A small masked image model, trained from scratch: widths [96, 192, 384].
Rows from block 8, named by matrix and row number. Each number is 128 + 32 x the weight over the matrix's rms, rounded and kept within 0 to 255. All counts start at 0. Numbers have three digits each.
# pw1: token mixer expand (model.blocks.8.mixer.pw1.weight, 768x384), inputs 231-307
pw1.534:144099099074163192117149120155107110146144106150150160124123120110202093106131124117136069123176120127175132135140143122108122118116133168165100083128118162154190180100134093177147081108167102148189149134209161122137134068125137121
pw1.535:122140067172113098133105093115088169137148104135201119078136143115138193148195128192120122112096096070140148132053132132170109076110103112108110142124151128109075172136051149157146145125123135144167101131203134104083129159109127148
pw1.536:138123137146131145132109125108127137087096122116124129175090139106098150078096160165143090178146151131170119096136155145088143137111055150095135118130104131145171137109074074125134093071134128164126060180157134170096150141110101111
pw1.537:169083154103108173156120123140175119125091089161104126136186152169126092125137172142136065106079062096125123165116110114084164110077076060171165097057158127109087099111096125109162151122128191134163134100167115107089111102143159091
pw1.538:143144117143149113135128180151162163145125102143123104142139139136126152128144111113098125161165132107179094091117094132108153161106132123152121062155145137125140116141096095146105121145158135133147169053091159141106121151146149149
pw1.539:090160120182120098060134145143077176181086112116172151152187120167122210074165143157163121125120146161118128162164099162172191143091080122110172111105071121127131131135133152140083099158159136181104084138145158067138165138157124076
pw1.540:120128161127124142106104113182145138133124140109135136090112156138148162118136115170143123151123105108065140128130114141129081102130079097140125147161116142118121169115114121143099112155106123146118107091111149163096111151136128087
pw1.541:124092146152109174096090146183229139082086107174123159114149190108103180148188132188189103136143131113089085101100108105101132170104058067047135171154144115154124165117172138172109122159096119134138168150134159123146094106091175178
pw1.542:161125139141100136105138139133133146125138151192129068132130152206101117144107107130145170113135127166090105129106197175072127062178166138124140093124103105138152144144120126130136109123128081124120089116116114139137148118159107118
pw1.543:066123112063129103097153180125168142107060132109087109072138110121158175135140174057165126102038121117080139157121218121119118097101137109202142106079144196168095160075153188099168203112102145130149069163186131079136204139130121116
pw1.544:102113117168146134165151143079127123129168172146135085107083184121175081162076119137086159108147062113112159127113071152183106068107150106130111137171110101151134133127102135114114147088144120133141154170177110125108084098155102089
pw1.545:183157110141152170159137188081132088145119132119131075164110154123178189145159077146150050147202093168060126158103120152155106093117184104145085167083126035109077100159120092115185088105114108071093134128099164151205150102120089166
pw1.546:106169105151144117149098131139108097143168147157071174095149131113132115073128142093190147112137104137163124154145142124160027115133132096128128130126108144164152132120084103135144105123147130140108160206172130185104151045070161162
pw1.547:124133150087152146104131125168201083139112153105168148097141106095122133024170114141136158135117127182155143133120098118081147112154182148113108099141163139136134134152104146122102118051088192129145126125118115108105109146085144112
pw1.548:161157151173156101145175051146187158137133142115136125147085155170108107154130153080105106104076119155110054118219144092090147173123153128104125162119050143168157137143116134181130100093161185177177169176136112131096112146175136085
pw1.549:093149134163103093143101106106196134091073084163172158106125143096114130152097160063092134096112111086122143135154154140127140183139123167124112129103112072108140133159177138146185119124143140154106119157170103153084255126133146106
pw1.550:132058141113035122112132100075175197158128203085159138170099165197090151170127136160106144162129132169118132150063112079164191136108079088116133101112117188142149203187108171146158094094134120140125141154167129198142099176146199081
pw1.551:133163181092189164132133146099126161086161109116108147132093086122126127097104192126123159098097156063094078127144153121177140121120119148123135167106134169118123160089133082179092145090177086147164161096121143143104105159156093158
pw1.552:145097129114046125208102121173075154136099156102108092105155104143151107134134122120188167178129147182176124133107159097142146137137123135136132156119120101144118090118117143140107049085132127158154118187142148166148168115160162083
pw1.553:086074186161084139128171182132133101089091126075116132060133126129124098159166076133196138045120079076193145089160114126118136083187116098113156156132142151030167112114136101095148161133182102162130091095133231095105118189063135067
pw1.554:093080174108121168132119142166145115162095168150133132147182131100115187090126151177096167140121112128149099137110161171230130155088157097087100174100097099108131146149113121122117104217117138140132073180108093138125166140082120076
pw1.555:118062156111120209195166110130155158138134132146137161102154182161108156137062113166170105153151164163188171049144147141129087103127104058099097184168183024131193150207143105138077111157124196079176179120175048177178070109137132172
pw1.556:140135179132118142147173134136124131119104128155113105122109146115136122103069140144111157137129105112132146153177147136140134116122108136171104157134137114127117135121110149144165124145109097096082101151110102118084148141116179106
pw1.557:126123150140128118093130154112130149123120155121135131137132131158139126154127119108111142123100124146125117126140111115130110135141126107114136119136136120130144126156161137146122143135145148125152112139097131154121115134118116121
pw1.558:151139130143135101179126110104091097139118152125134105120157115096154099170090074143097109140137138146176163127089103152109156133192113113091091150117099150137071140142096147132137116117126141105130109165102113100138164144132105179
pw1.559:143146159115133130118156128099124142111148124137140086060107131198097114148092086118148094156135151085084080119141161152179111126099142129104091114118080158108155114135118104132100099125166114137080130140094116140125144085131139139
pw1.560:075088148133069168140082121138135179157138131130218181142103100082174147172098146185140180184181129115111124115109095136113170179138131125095102107089183117058132154146111122161176081149118134114164124124143074098065141128133201126
pw1.561:149152143138135122104148132143146084119148103183170099120161182110125138133120141114144139151110158177129139182137113117107185138170157096096166209084161131131116099117130114119158141145117147100161133151108122116139138083139115138
pw1.562:117143167125149145074076185132130103190131130106122140080101159151080157162105148183127093137128121132155071185123178099136157202151099164151151141119118091150132158124134122142119126071099152113130130106141150125105139110190142145
pw1.563:114118157162136116109161146155127103080124079172102173086150150112068157083122114108209105151101109114111103058088114131076160146141128128131128188131105151151135123093145102148078083136103074104109146103144099084116086088101083142
pw1.564:103102062149082105137100177112082167130178219182095106087135106160116166132131079097090169082138088127136155061095098146138168091115150097154051158115171064130126148130178145177154094118181178142189069121200148153108220117117156123
pw1.565:117123139097138113117131137153172158082118124076153119111061125125179091150152132128128171132142129180108112177123122111102138129120135082148121168090139088124120122135155126117142122126176104143080116133167136144074141171087085128
pw1.566:147093162108115146163134130077157155142134189079114132056150117123060147134103073179112148143137161127127120114150079088125147121162104183099127146133208141172119175112127164186130110093104154126136134172151186123165156153176117122
pw1.567:099125098070092160184208119117114092137120137096114120113096126155187094100144100140214130116096152186131115092084123179058164052124125092138092102125105153119146131170078150129178103178123172094162119130104106131112172130142185134
pw1.568:142174116112128121078158185147111112100153106064124135140159184153171126113133103123093107146140109083102108136150157175108148133124145091115140095145133104122085134151111101163125180105120111187114097110150160062169145134119113131
pw1.569:110164059123151169145148141125140185160158145129130068135080087157209118152173079143173133097206181084129125077155176121076091115172153083108116087157153110099123149104109077173172142089109124078177055134166144150127103093154103152
pw1.570:100154144128107117182114110081133179075057215122136136161157194098111084124147126159178154072106164112171132108145139163136151057069113151082182161125164112163067119230092141118162139165185089044151138125121126133151088128159142126
pw1.571:139177137140125079114101114126085117157107162114144168129058126114151122113064110136123078138114098101133143103118188089153121198153141139123139141121169151180103125136188111136114058097085127106132105131159104150119183143139126136
pw1.572:132119129086096120137079136110161130133150115109131101123166110149104129136134098125152116110104124144102098143109096148105130129115114150083104135127135122150131136154109135134116111171150083123144099138139126184112139144096146098
pw1.573:130105112088131139131103111125140098142131145149109131120070142135120130115136142140110158169071182118156136150120105080130070130115120138121056124113186137093135125168200124060124131139108055119119099089133114132157092151072120108
pw1.574:116148133109088176119162124096094170154119151143121152123143138148119123167143093128124131102126130116148154127143119083132142136108102146166089140144104118149159119127141112119142101150147114118116137119138120120137125164122128141
pw1.575:066124070097121120123118133120136154073127112112089142052066174136099134173164115064199137141099113153146141145072108149190182146106104097087158139107122178135062151098130151189174124116096175150104122195135137078064076119122108156
pw1.576:065105152113157192115136166164109088105169080148109088180102186193088134141129156098130182072120117143159113139109132134124118109104119091123103158126139176107150130136152114083128136129086144108132103144135255118161163159126107135
pw1.577:133129163117127107086065095149052171057160088128144102163178096126102107149062124159160138134182094132113090153150159155146158151140118144138155092069083077103152115109188022125123115122148145110164124157156102113178136173118190111
pw1.578:091115128125105161148136179134233131116118112043121120123070129155154094036170148074102105108074089213061133031151085117168163153159161074122120140129091168158177137106116077132072107148128103142102130148115115162123147144168170066
pw1.579:107095148145037138125102110109138076103181145113119108125109151151129175116142161142153130133160084133080138125111138135111148097154113155124063205151102143147152126101105106123140120124184157174158137106135156086156092172114121077
pw1.580:149087123135099098096097097138158153156124146142108109171100217170101185161142138180092144148138127129145108097123199147090155129179137100071140127087123119121105130146155140115064082145074102206125148100154106195132113138182187130
pw1.581:113045131106114132101160161155121076119153098168102146070124162141152090139192089095215192101102087057155079127128152145127100130153141078116145098146090131097192149153122168042156156117083068084111157130106108136153125086137100143
pw1.582:094152116119118086160081144085163174047161122195185132129156134167088130142157128173169118094127043151188166170145160092109079076199078102101150156128111166132168103133092091109149097112126133135105110068073123123104118131142135119
pw1.583:163098117143175141200167151155124094122046137104112121112152120137119086159109122094152093206095122094110107108136185244114143133182112078141112124181120140136138145136097115093133096195124101118095135162187116126141106122104166204
pw1.584:076077217159140101175110093124129108183120177152091140073129209128140068068131149059108193193089135155132083100165129172099155124068167102153184117081136156131089132104111093124159107050160159110151143113170105079196166094129071138
pw1.585:077155089210091161152091113170102113192139140077128072088130115172126150179177163097170100114100028138103134085120146141116153123159146119075158165125184103081116159129173141122122125180148180160143121127197189163102133108123182123
pw1.586:089166126132182082101117142165124120116166144162137128090166128141165153167147125096158115087153158154171136128135173168115137166105112143148086163084120130143094126151107115135145081150170121143111123136169115101125174102067148155
pw1.587:116139081099102138117106145152174133109132124142106151111102147193116160157146137146125050118137170139150162140145128115112129094116117049064134152137115142133153131105091140127155152086175096188153147188113157206074196169078173086
pw1.588:145135121133076183145177114128112138194135167191096148104130200127142120050161122116154159156156121046174124189129129123107108112156101143123163086142157102081172159113111119110112136091190073140119123110144138142177149130112110166
pw1.589:191108133102132111125169156106104136144108143127185166168095129128127155083123154075177096083130095117145131142095144126190151103146128076060069076187145131151124097117135119163144128113113146124131137191126145112212183176141155071
pw1.590:158131192154122130142111155168140105123129120134169127135104136153157167088085131180122137105154109149187127182159125154111186115143162122186092115165151167155158148146135170101094115139130107081104107110179144062129156119179144088
pw1.591:164109084174164113095143152045112143115167171114095130101156172104175149144141172105119141075056133110143164121102114155146142134140122137152104102153103116114097115088074157118203130162099061002066105070108120158175090191141132119
pw1.592:159216158123127062149106137171124094101166136117126116151212155108130168137154165130118155146075074168102150111117154113193140116149141139123155112104071136157099077159102138145121188139124106149107064115101150076182106138133071115
pw1.593:121086144119125095148086157080128130165163100127114112110175157158145143127156135113130146129126148128133136136160126146107163125124122126087155119127126140094144112129103097115160123132139098120141153116163165099111162134106104118
pw1.594:043090151132111122135127091154110241150180117106147154137111117070144140132147196171132105138106144113102077073118056108082145125075087100110121133127160135134070162078174110127070130127077137138082081165182151150127185074102137097
pw1.595:147080102136153190120145182104072122117048117164092093165160094087175122119090102074054095065102113143136118096112020134099144140096076167116108096118141128165180109068095080106157158147173195167095119182152106100182093111093083111
pw1.596:151134120079093157111122122142131109073121171137113118150083117147089167083111108123120126114132121108124141136132143119141157151124143143086151143130129140135119109126119120145122150142119129131136159111117119089132179149131130146
pw1.597:086107158031135118132104123097179183117085207170097155129142106130122149144131133151166118096076135072099091177073117167164151095145115069097108176174112102103127132154129097104188161152179107062111126137161152144173147120104118167
pw1.598:108118095102065149103068158139140145131134155081155129112154095189136186143074123159121071111141092137118134202091130115130131157099130163103114164114182156190123156109111118096115101079151150127115118137149171132111129122076118158
pw1.599:108099138099105137151105155174073188130099096155127120124114177136156121183163145149193154119108119079166092094143113080163095168164147116110131176214096139172138150136109138161155096134070104143071110108130087135231138130125104131
pw1.600:182117132106204137132140148118181177152122164021201014133081200184128148121115116169118088110113114144173110151186080077070130099134076103151113133136106193132124055234154184145143199076169087156208092073128164127226097084145175152
pw1.601:161058088134175100090053149181194142156089118163122129149126192163102131186139082174120152121104122152063147121113165175149185126118118125176152093116118078097121059165163099140158139166114148093143115155075104134194165081039173111
pw1.602:148141091080113135200093130120089103105139139126149137135120137118077144136119118088142117143158181110098162116155151163110106113132106127160126073130137130087109087121167143128168114139120138162177149111144125133110095099137084145
pw1.603:097115157101084173153151160077159066171141124121160074132109115151137160077133143068120092103106144117121143160103126151089133171167119145125097141104084113141140135148133153144150086153133116115135061127137126135124156075166137137
pw1.604:132110165119129096149083108145099104129145124153121122109094182135160129167154153143053134133103122126127098125119163146175175148173139110078090133155097110111190114122167098131085087121127120132129132155183076122120166098137156093
pw1.605:118114140071115105103173094186135127119123063125091119170169162118154143079137106071140188140128138096118140133162113102142091098141104094079024104133154156105135204130153060075139107158147169094120174120150101124151157184159150159
pw1.606:089114144137183113161141173118196134140136133145092118100135110123148161102127106130138118094136125122153083153175175121116161163123094134116076095101047111060182171180140070097078093152161144123074154113169146113111172158133141150
pw1.607:136136127112091120122075131133092121133062152146082084147131113077144136127102137103175135124127144108140140135113110176147123203100165138116153077185145108107124099107127102161135137123176154134133173147161159102119209108092043068
pw1.608:092146137120168155095138090084110086141138101119092086163128079114171124175178164071120124104124154144084131113141164104172196082159146101083094116089163180167133100115114122163174101111111107175205079128117157131111174080123111124
pw1.609:131126180139124095140114124098158111125107152110145097112162146097110191121121132117116119133108089089127145152100137101114136196148155112133155132152144101161189142150165090180139142128119199107091097188196095086111154100094130115
pw1.610:095129190046107129149115154130133135117113135110172127096130130112161156148163170129148147128103081155148084124165121161060125112176130072088145103082138157081117149168129076058173111139112075128111120073120147092142129155077127083
pw1.611:184119063118157077069128133196174091102146126060190107202149157133152162102159072170051140202080104118107144111079073165104195064082144088107140112110098112129079134106158162129146175096120092074079140149080164134170164140187102128
pw1.612:180095112105196137123173123151139144090120131142109150120142131106119116136108106131145168112078157102148078138098095051173158093096111139084197102144138177119194176157164136121069119086179100179112142185134144167143099078146152111
pw1.613:141106190117106139143105127107119091125162116159105145123117163121119151143123136123113125115126106130136079087146106132136142131091125128105120169118093127111137124156141159106157135093158113149098085127121110140155133137111124136
pw1.614:041180116127076184141094112174149119103045079096127093090135135151160124104105193134119100095053135062146160135083069098134129139129125145134149122123069132146123171126160110129131145181187167148197172066122111132129057084114142144
pw1.615:091151134123078165177123157086110097128149107123149181094134173143144114044109178111101174201043075146153201057145112166083131169089119147145138056146167078116111156076148189112121134145126136108105100156135067116189148177194128134
pw1.616:175120164053143103123112137104084119091133099153131114122182106112134134070125180157127118123182098115138053105083089121116107120104109204157085150144191145098193159138177105172057126118139079172084139182126052134078181161120171129
pw1.617:064124121105066112075170189146111097164099169105062075170072179118136114087122158097082155088121144111116047114086133169125211095099115138154118105164132115170093187131136113100164078130042106177109091116112155157091172137093156088
pw1.618:167111111094113141142133152103123103160152103137133143117148119098120149098088141122118167128100143103080111127121161104129101104097132129127121131169133115111145134125110108143098133119122148116128133161112133106164159140141104114
pw1.619:112167131080115130084071122142096160151107133078098124102152148108076068096122090098127107111149125109111129157148132115100129102113095121130139138113120126156075089144136098178110112169107072133202146125133098104137129117136076129
pw1.620:145119160112069100191109139152083167106161140103127128115149119085239149149091085157153165089086192092109160174053166098121044120132129167186088153187133072174126106135123121109149075118134134130099119036121106081163067166200117070
pw1.621:121161161116123082068201186152085163126120159116152165177158149141130117096113139112083161177125112080111078162100104173086117134125161065106136178076114155096137156130183167145131125114143127132137092096112159140150170154086148092
pw1.622:183101133142152206144177151118127151114136150076187043134107095173133065155091114125071113163138159119139165168143169127105230118100126128159145126180055105036093136083236142159134125123122066138126117170188133149100169105166140129
pw1.623:119102072157087162126112119157156168111151109092145080082181217083105089113082130089123179124144098106176093145091050149136078149117145202144031107143166187094159171091185046164089089127073163068025138169113124153148124117112152150
pw1.624:117132121100159112108091127132163092131069146122166059133118142157146111147082166118198124185100109148141115167113111118150137144150136110185130128076107117116135100139104125128102144061117165078181051132163079057162114196118166139
pw1.625:151170085084036147162130232163143159091109112131148135140190156088167180117177069115153165094082157140106098118115140131128121141149116155156172153176163114106142142052165133144131149154102105098132126148109090212154086089083152164
pw1.626:113148050053166138093085105177036137177196107136081128089112049193163093095155170124179181159149108122135131088132120134153137088171188196082183108148089085122122110107119177159155184147103137137161157166128130124130125056151175151
pw1.627:152064136107214153106155107215221061170129126079118134124098167154155177147124112155172112118138140120128059163142040105119122098121121138150152026093080151145101178185103135179095078029165145147099144140041097064175137072169077084
pw1.628:158140127134155128140110103146191143137135086128110114150064131135108152146137096151164161106155157085064083177129118143097179139116139181148102137099096157093116155092141185142098128157030129063134190145070171077093196094087104098
pw1.629:132099145129173086148137084180153111079143193110068085110170127132090156168125178130189086134098149124156143114106097106107148150158186151138051144168101114113168087089107100062128118103197117106138166172120166171139129101154181134
pw1.630:155126106129174118140154190166117078108120104171160036111106134090172111146075156111131154195148124152185101173096137119151151101126086200082154100187073144168161105136122117121151180151100140165081133123207146099046046147094104171
pw1.631:160156124122094158100123086119114175129156142066102146125189132112118137138080118074073127107152108159139121203105068150185159170149118137131187094132089175127139133104103102132115121182126106139129135145128115110144096108149146136
pw1.632:140117187131105102154072135184145075081161094129147082129168135100122105108148145147116163093140146175128112111156150136065090178124118146149145141135130140123077162092182065100175121132114151091124159107089100121165138101098087173
pw1.633:120096149099132075101143111113113120161139100082189147140160109075154137098142115117155139129163109112147151088146125150147161159130134104118145103105089146144161109151167119123112085106164177146137142151159103133157104153124188134
pw1.634:111158079166073136146139119097108142140124096130077129093120132051123172125133114067078128075155174085067051087119058093124119096127172127098158119163081096144184195157107128148116117096137102162104159196085097178162141108124170111
pw1.635:095142126106225140136094049144157075091042140154228101089107123137117146190120123136131079110123087140203104165129147202141115117090125121057201154164137121083141098110096133126115122100096088149068156200148173085067141093115106125
pw1.636:086162157173146229059153072081149101137115241106189110229089087157182108161142171122126123178076188183151153139132104121103141159144095128187084167106084105114101096146110107136126190144133175179152097152105127120096131222115084174
pw1.637:161136125109075125126063059096162144170129089175131124116092138154146142124101126147122181118173193093128198111136096139109116124116104149219086122142142095139119142053095162171128075153121130163144136147091085097090127134086150121
pw1.638:124172162106168103160126164139160131124161127112115145117134143169130132110120115178149113142128143152094137133141142169139174122119095097149155126155138134141139126107109133160146110113123150139114139114104154135107122123129128113
pw1.639:148104090079068099061094138150078113110097129168169166143095200115112121161071158108145148110154116150127141174173129125133122151148095113132103126115205164104109075187101148129152074099084210112144149096121140115156052203143137120
pw1.640:096101117112144126118092195079161093154166112143121127168141140150141097160140143130117146164042139152138078191163112130148123177154096127115113099137099123104142132086156121139221138103133091156171111130092105053162118147110149133
pw1.641:120106128159143097179105183128086128151064092077174139107111103143196127163095099211116117077131125129156111154053124126137098160146064139072196085086127159133125134187122178197097140067206146142174119122137084094089118105131099126
pw1.642:149115151071144101113195090143150224094070149119096139134080177104185131065154118102094189154137140190091107114154111101131121215141121116180148120110105126117091107102137092125128141163117126147156118178098158139143127124183117123
pw1.643:069133102093131082166044097099116109118125164127099102131107175090119118140123140125150121125103146112102146179101090068138117125167123132091068131155135172158117130119134158159149162159102159129080121144093184127100159111097092080
pw1.644:101133142132136115168234070187166153085093115085096090050115117142121172164167095147162111141172134192089156139137077118159192061101146138131117127171123110169115182202058145236105067095154095128134190131138177166174154152105095133
pw1.645:106063120057108143148135094120188122183121105125102170118159154127135135163163092110140126133140237091079126114088156116143128154136173128135109118160118094059102109093136136139199081152132062105071169194128030143157158166213184126
pw1.646:188145133117120090134157115163114077136093108114092128091145123133146131117137138121075116137105060125102110136112112166113107174165141120100137161113145148127115141158126094098090155149136134180093110147139121143138122143131128187
pw1.647:168054185166171116129135107148048135160088133147150189177175097118131110113092087074076130097117127103105120162126113116069087169135093112132132131132121142132128145131140099173152106088146124150105129112149142112134111114130166115
pw1.648:149160102124057212155197127042148155218145123109138129128073122080118123139173130118185113104088106163106058113163135092144129100164121108068109168157093089132111185163056101112152118150139170171216073107104152157093156179128122061
pw1.649:113102141116072171077094096095096130162142143114242133150128053125139086120112174154176174141164082104126068094086155113111121136143123133045099149182129076185085152105148076148163135140110119130063170123134089198143097144150141204
pw1.650:110095115127138137078108178125110115122125150141130080173174150183219077163120168144137076097197148125150127151123115115116155157135159112129078151089151114151080140166172100145095145106203135113097089125167108150093185153163168160
pw1.651:123115120088165116113113130102158132101125118114105122122142119107100173132151103150129127101124142072141124126128143158175124126114104122108142115111134109118105155105125108129137132126148127146129173128158141163104161116133111142
pw1.652:119132155113130120091129083104139119176094116145112109118159085155135188121144193175118107135133111099155136120130122114104126106148154108141138108132122122149114132121166163157140120139104119109135062135104113109108139135115120142
pw1.653:121106130090107123170078191142174116108147195130177199161099148104132090167162084043120103177162091059074161130101137143134104089125125097185103084091116191076172114156134095167076123164125158068059177133068034096137108055136170087
pw1.654:165093117106196115097125136148137100114109140126102096105137151126148100098158117115156133192165139160120137171096161158135128155126121120117126148109119070115160108178148113130154093139158114095174124132106094165124122105132160106
pw1.655:105134132095126118150111131151142117150146177121135123104135116074157107155184142134133125115105136094134121131141120120120122135132104142119120166159136137126159126132130170121124148126127130136115100083105125135137119142101111105
pw1.656:132085204072105092105152148189163091134182167188066131107117132136116129087129126143177076123165085117085182159153122140127083122076101111163152108145136131172151124116129170118180126051166162156110073197130136129159124066127178127
pw1.657:169117119158130145170102140162134135125105119103163121105144154115180147086105108088133174099106080133161098119152128162120140135164104113125120100126115162089111151122125129086189149137136146132173102148024070096137081151039140128
pw1.658:087113090135121085156098132144144098229188107073073117108125139118127106127171117061172103066178134129190200077177093159126149131135156148218141096123103077159153105130138150197177118108096129088187122129109158096076143194132176049
pw1.659:120109149126121120146160153125162085078053193108220095157137094092075100124154113110119182138149120077103056137166096108092143110137199159138130152124113136128125122233131121094108085178155152130155074123127159161177127148119088156
pw1.660:145098131135104107113132150120120138146086094091098142159068156151097103119184127169139161106159082205105128122123157129135155106137159133180133108136091173091116164153123134145132107165126129142156095122066127098109167119142124128
pw1.661:154119116146103160134093097120111122102142141134111089155107129100147129121106153116140147095070114115160142138136133101121135161138091129162132115105115147119112112112125132132133133128134146104130109086126142109104123150104155124
pw1.662:194096106105155133116070146118105082088100154081141101101202094186175161098144155124133145156101114154124143212149167147154098114132132088129143130118188148145154150121140084118181148175115171134150134021148073135128146145118165154
pw1.663:115180206133133077080130169143177177090131127186164085079124172160160120131104061124092098161099101154069090210107076128193108179125095121120131115152046199095129128148050064171077168108089099083146154116157112074129101123130084149
pw1.664:153152174094121094150136168178123141157163125149164145141123128112094105166098117112122153095125132105181116144087221121161181126161174140095153116127077154134121120147104163064156141155093141071127121172089149148090110184086132131
pw1.665:138112140087115112109133121122110146142129122130127116139125154102116114116148119145140110118142143129153125136116123134161110111141113143114129134134145133122133165129107125126119148122112122138124120114136136136120129146134136109
pw1.666:071125163118163117100123105085150148072161136153069080137069185090121078127104135134101110162125111172179107143105183126116171075027124103114092171189117146090107141093150134162126164143114154082081127084104154100111145099170086148
pw1.667:129132098089158158107066101062168039132122164118142126084129136151122171193123082084128128072159072106069133178112137113125145119124180096095132191197179080099110091120122082149140130229098117143134145148143158132124142186116138152
pw1.668:179178147143132207130135126163222125159120214179055108108160144098087140091132165083084184133127126154114068127175113119164103164181060099087200074142161110140118114133173081104095102165194145093144102141153070093127185064093162077
pw1.669:195064143156136126148123150115139178142069171120045074167154179141168098113109100057095137080211131054049209113126158163141153120129108063227124127198148118093208129078120119149126159112139151125128123167132192123088148083122154130
pw1.670:087120114114113134118155169110153133117165194116121105106106144098148057090127119122168168151114095099211117122174200127136156144150116094129149132134142105047098146106149175106102095125116100066146111147108084110156161166174108123
pw1.671:197107088107084131183151135212111101110110163108130168114174083159143119143128120158142152115148177132092170211169148142170136139143139095082130110155139121103115111170097066145151127125144163137119092164097153142161135117103119084
pw1.672:160114102136172127082149100138112112162129187123114153130153120119151118086136131142066121102125110165129142152117129129139089095180147141168069106119139138165110088086104091133106120145172123100161126100136150089138102131048154103
pw1.673:213142064177066131143094133126144128150147133131156093097159144139120134116109136097137134134107083178133074146084143129206152135166115151128147097071178079126107104115128095162135154203172064155082069167163161098075048153096043113
pw1.674:155124155133126131108137112139146130099132142104136067196141171108141119125149086121124079137127122135165098117087145165110087131140079177138158124136103079048124091111113100145130160105119058109154126126146156136136123129118138117
pw1.675:117078150124162163092115114113139157145131139097092156040149092045126110125137170096109150175110084165181100141121138110193137078081111135149103126169147125158129160090129124156067116142178172125198104150139150117150146134172130142
pw1.676:095160103100175143127074150144130139144186115112108114103149104094167148167182156109114122180131173123115109108145121143128119125180147129078160061146085124122151070183078145117097117109129114135159184173149121152116098115098148214
pw1.677:105167166106144086150159187117145113127159103126150088099159116188148128128082123072099134129123138119108093165151111163139127124136089149104114133056094155170090116137125095167147101137111117128109147126168067166130115244135143137
pw1.678:116123129122111151132166159113184110069191140105117115145089131133115131102112085136149169117174115111119127064157132103156187101109133117146134134152152107101107185118134174158126103064154129161127130150060121153150169120167125107
pw1.679:115111109132110134139172124116093138167117088134145115128134132129149114152124138163152111124135115117133109166142141141190144112152104108123141172141150086116153110138090119124104127132118137126150116117172152131118133136138105112
pw1.680:131109159121106116069133133133122145093161157141126138149120137127137140165114139124074116089092134151146153088107159156125102124121148155153143151139150163122129112161124161133066150089130149101116118138098155088166156117103083129
pw1.681:133178155130138143200132120120121129133121181125158105098191114116122113127157118036131156102072141092119106141105145123145135109147157100115077110130130152155126154078124103116067137155163131149086127100165144120154147149130117154
pw1.682:132178137134092106138146180121140041134115116195169136105172135120136142171108062110135140158196106112144129097167169093131133135142165147079037202072073174182066070109104109086145144128142144180124068138124109116133135135147188064
pw1.683:134170067152052149186165117145134192158131168058049093070155149123212152128112154150169162130077091044131156148095150093103130135079129107139171137107110165083130129084072073128090154143171094114080176132162070106152091162148153064
pw1.684:107104122150135124163135105124158140140155090127140118105153124128151153164068188132109146104134139100113151151151115134147145136116113148104129107151159156103113125122131151111118134131108089167125144091121112097156127109106117143
pw1.685:142156148053161153091061157108123147083133079163073156097141170142090248168121133183109105055135086143155129185080140070183151149145092235127113136212103131137086185100131139120090139053120081130195135130158221152122087085160119121
pw1.686:119127131079163088141114180092081144156152059129164127182130090140102132100176156168060189151141189193111114123119155145116115162146130126189096208109158049058136124078128140110136137118115099143115173106114081131150177199129133158
pw1.687:149168132100148120152120090116110153131130125101103173057124168126146121154143139158080147144100121159157118091107126123115088129165132142104152100132172136141141132105126128143166095120111194098089141121172120139148143116092131147
pw1.688:074158172152106143167132125131138092122088107074112083085125169136143138103169223085098120108091092129071131110130113134097136157117099167116173138088122140117139079126166157119136103136169131125156109143197148113136103167177140111
pw1.689:150106185101126096124071173124092104174166072132142103099154093117141184144161141089106131147133097144117166117170115098165111159144160070113147160076119119145159069123105066095196148098103109140147115170132118169103140139150141099
pw1.690:113170119098092119191102165104160135108125188119098118097090115118088147095153145136107165126070096063090111180129116120138148158207140132143118124123137084166105161142101128113098164089104165098115147154209130097053124071108171116
pw1.691:116127124063133185147161136120133140120160100135168139110126170105147121107138077125122123148068188126150094133139127117138100096140168145098093140152104174113135129139166120131128098125142083127070117060115105171209157112084144079
pw1.692:133117119121120136142114109135139167093075173158113138135066102103114165113165172166151079119156145089134186126095095167173118110111110103081099096115052153111127155197145108147127085132132120132119114161211112183175160138161090179
pw1.693:159172172088165063061084140140113166128112114125092077103098141137095099111103111104079129183158079125066136144147146114117108119050077120036121176147162058133116113128134161126099153128182112158159171099150218144130202186153167169
pw1.694:129131095135098146122167160156167047177129159128067098115134121132074128136148145139099134139141105083095131162168101125137100070202210098134118100090149120156089118150104174149172141144136158195118127142077115121098160110127088100
pw1.695:148114109177116118128105175166103148131070157149107117092082113148160116108113150091196090142178101144137132151200162160157142166089156100147120169123213169106182131172094185137128109102134071096091130118090074168107127070170136096
pw1.696:093120134110119103157187095162122212080102096155214135148084144151159136126141145163211163125118190154144102163077110156152123162151121126115096175130114095157102104096110129133121151121131106116096115133153099144126121153169168139
pw1.697:161167187060108124130173101088062059099188160139150142153120121061135200097087162136157187160184131162129089132176188180158130148134194156070100084118144160142123113078174138130173121198163144147185156125109110115168146135067172152
pw1.698:075068129106075090207100100156124142172160098099131203091100061122112104194155133155120170110060115165134090083074084085136121191034084188165161140130158096172186244112097171066132096166150146125163111152109131134180183087134133134
pw1.699:093153155123092081124119129117129123150159106057146189121142131097183166147090145144133143134161141129137134112151109112171123173129095166122113164147171121149140099152141064082161142132121075171143106190157126180173179093097115131
pw1.700:159137065090151062134185046127101083129111106088173139082123163159201126156138147130156076138177102097176085120118152165114139116130116143151095144097172071104214105129123098163118118114157183134104169149150105124116155157148134109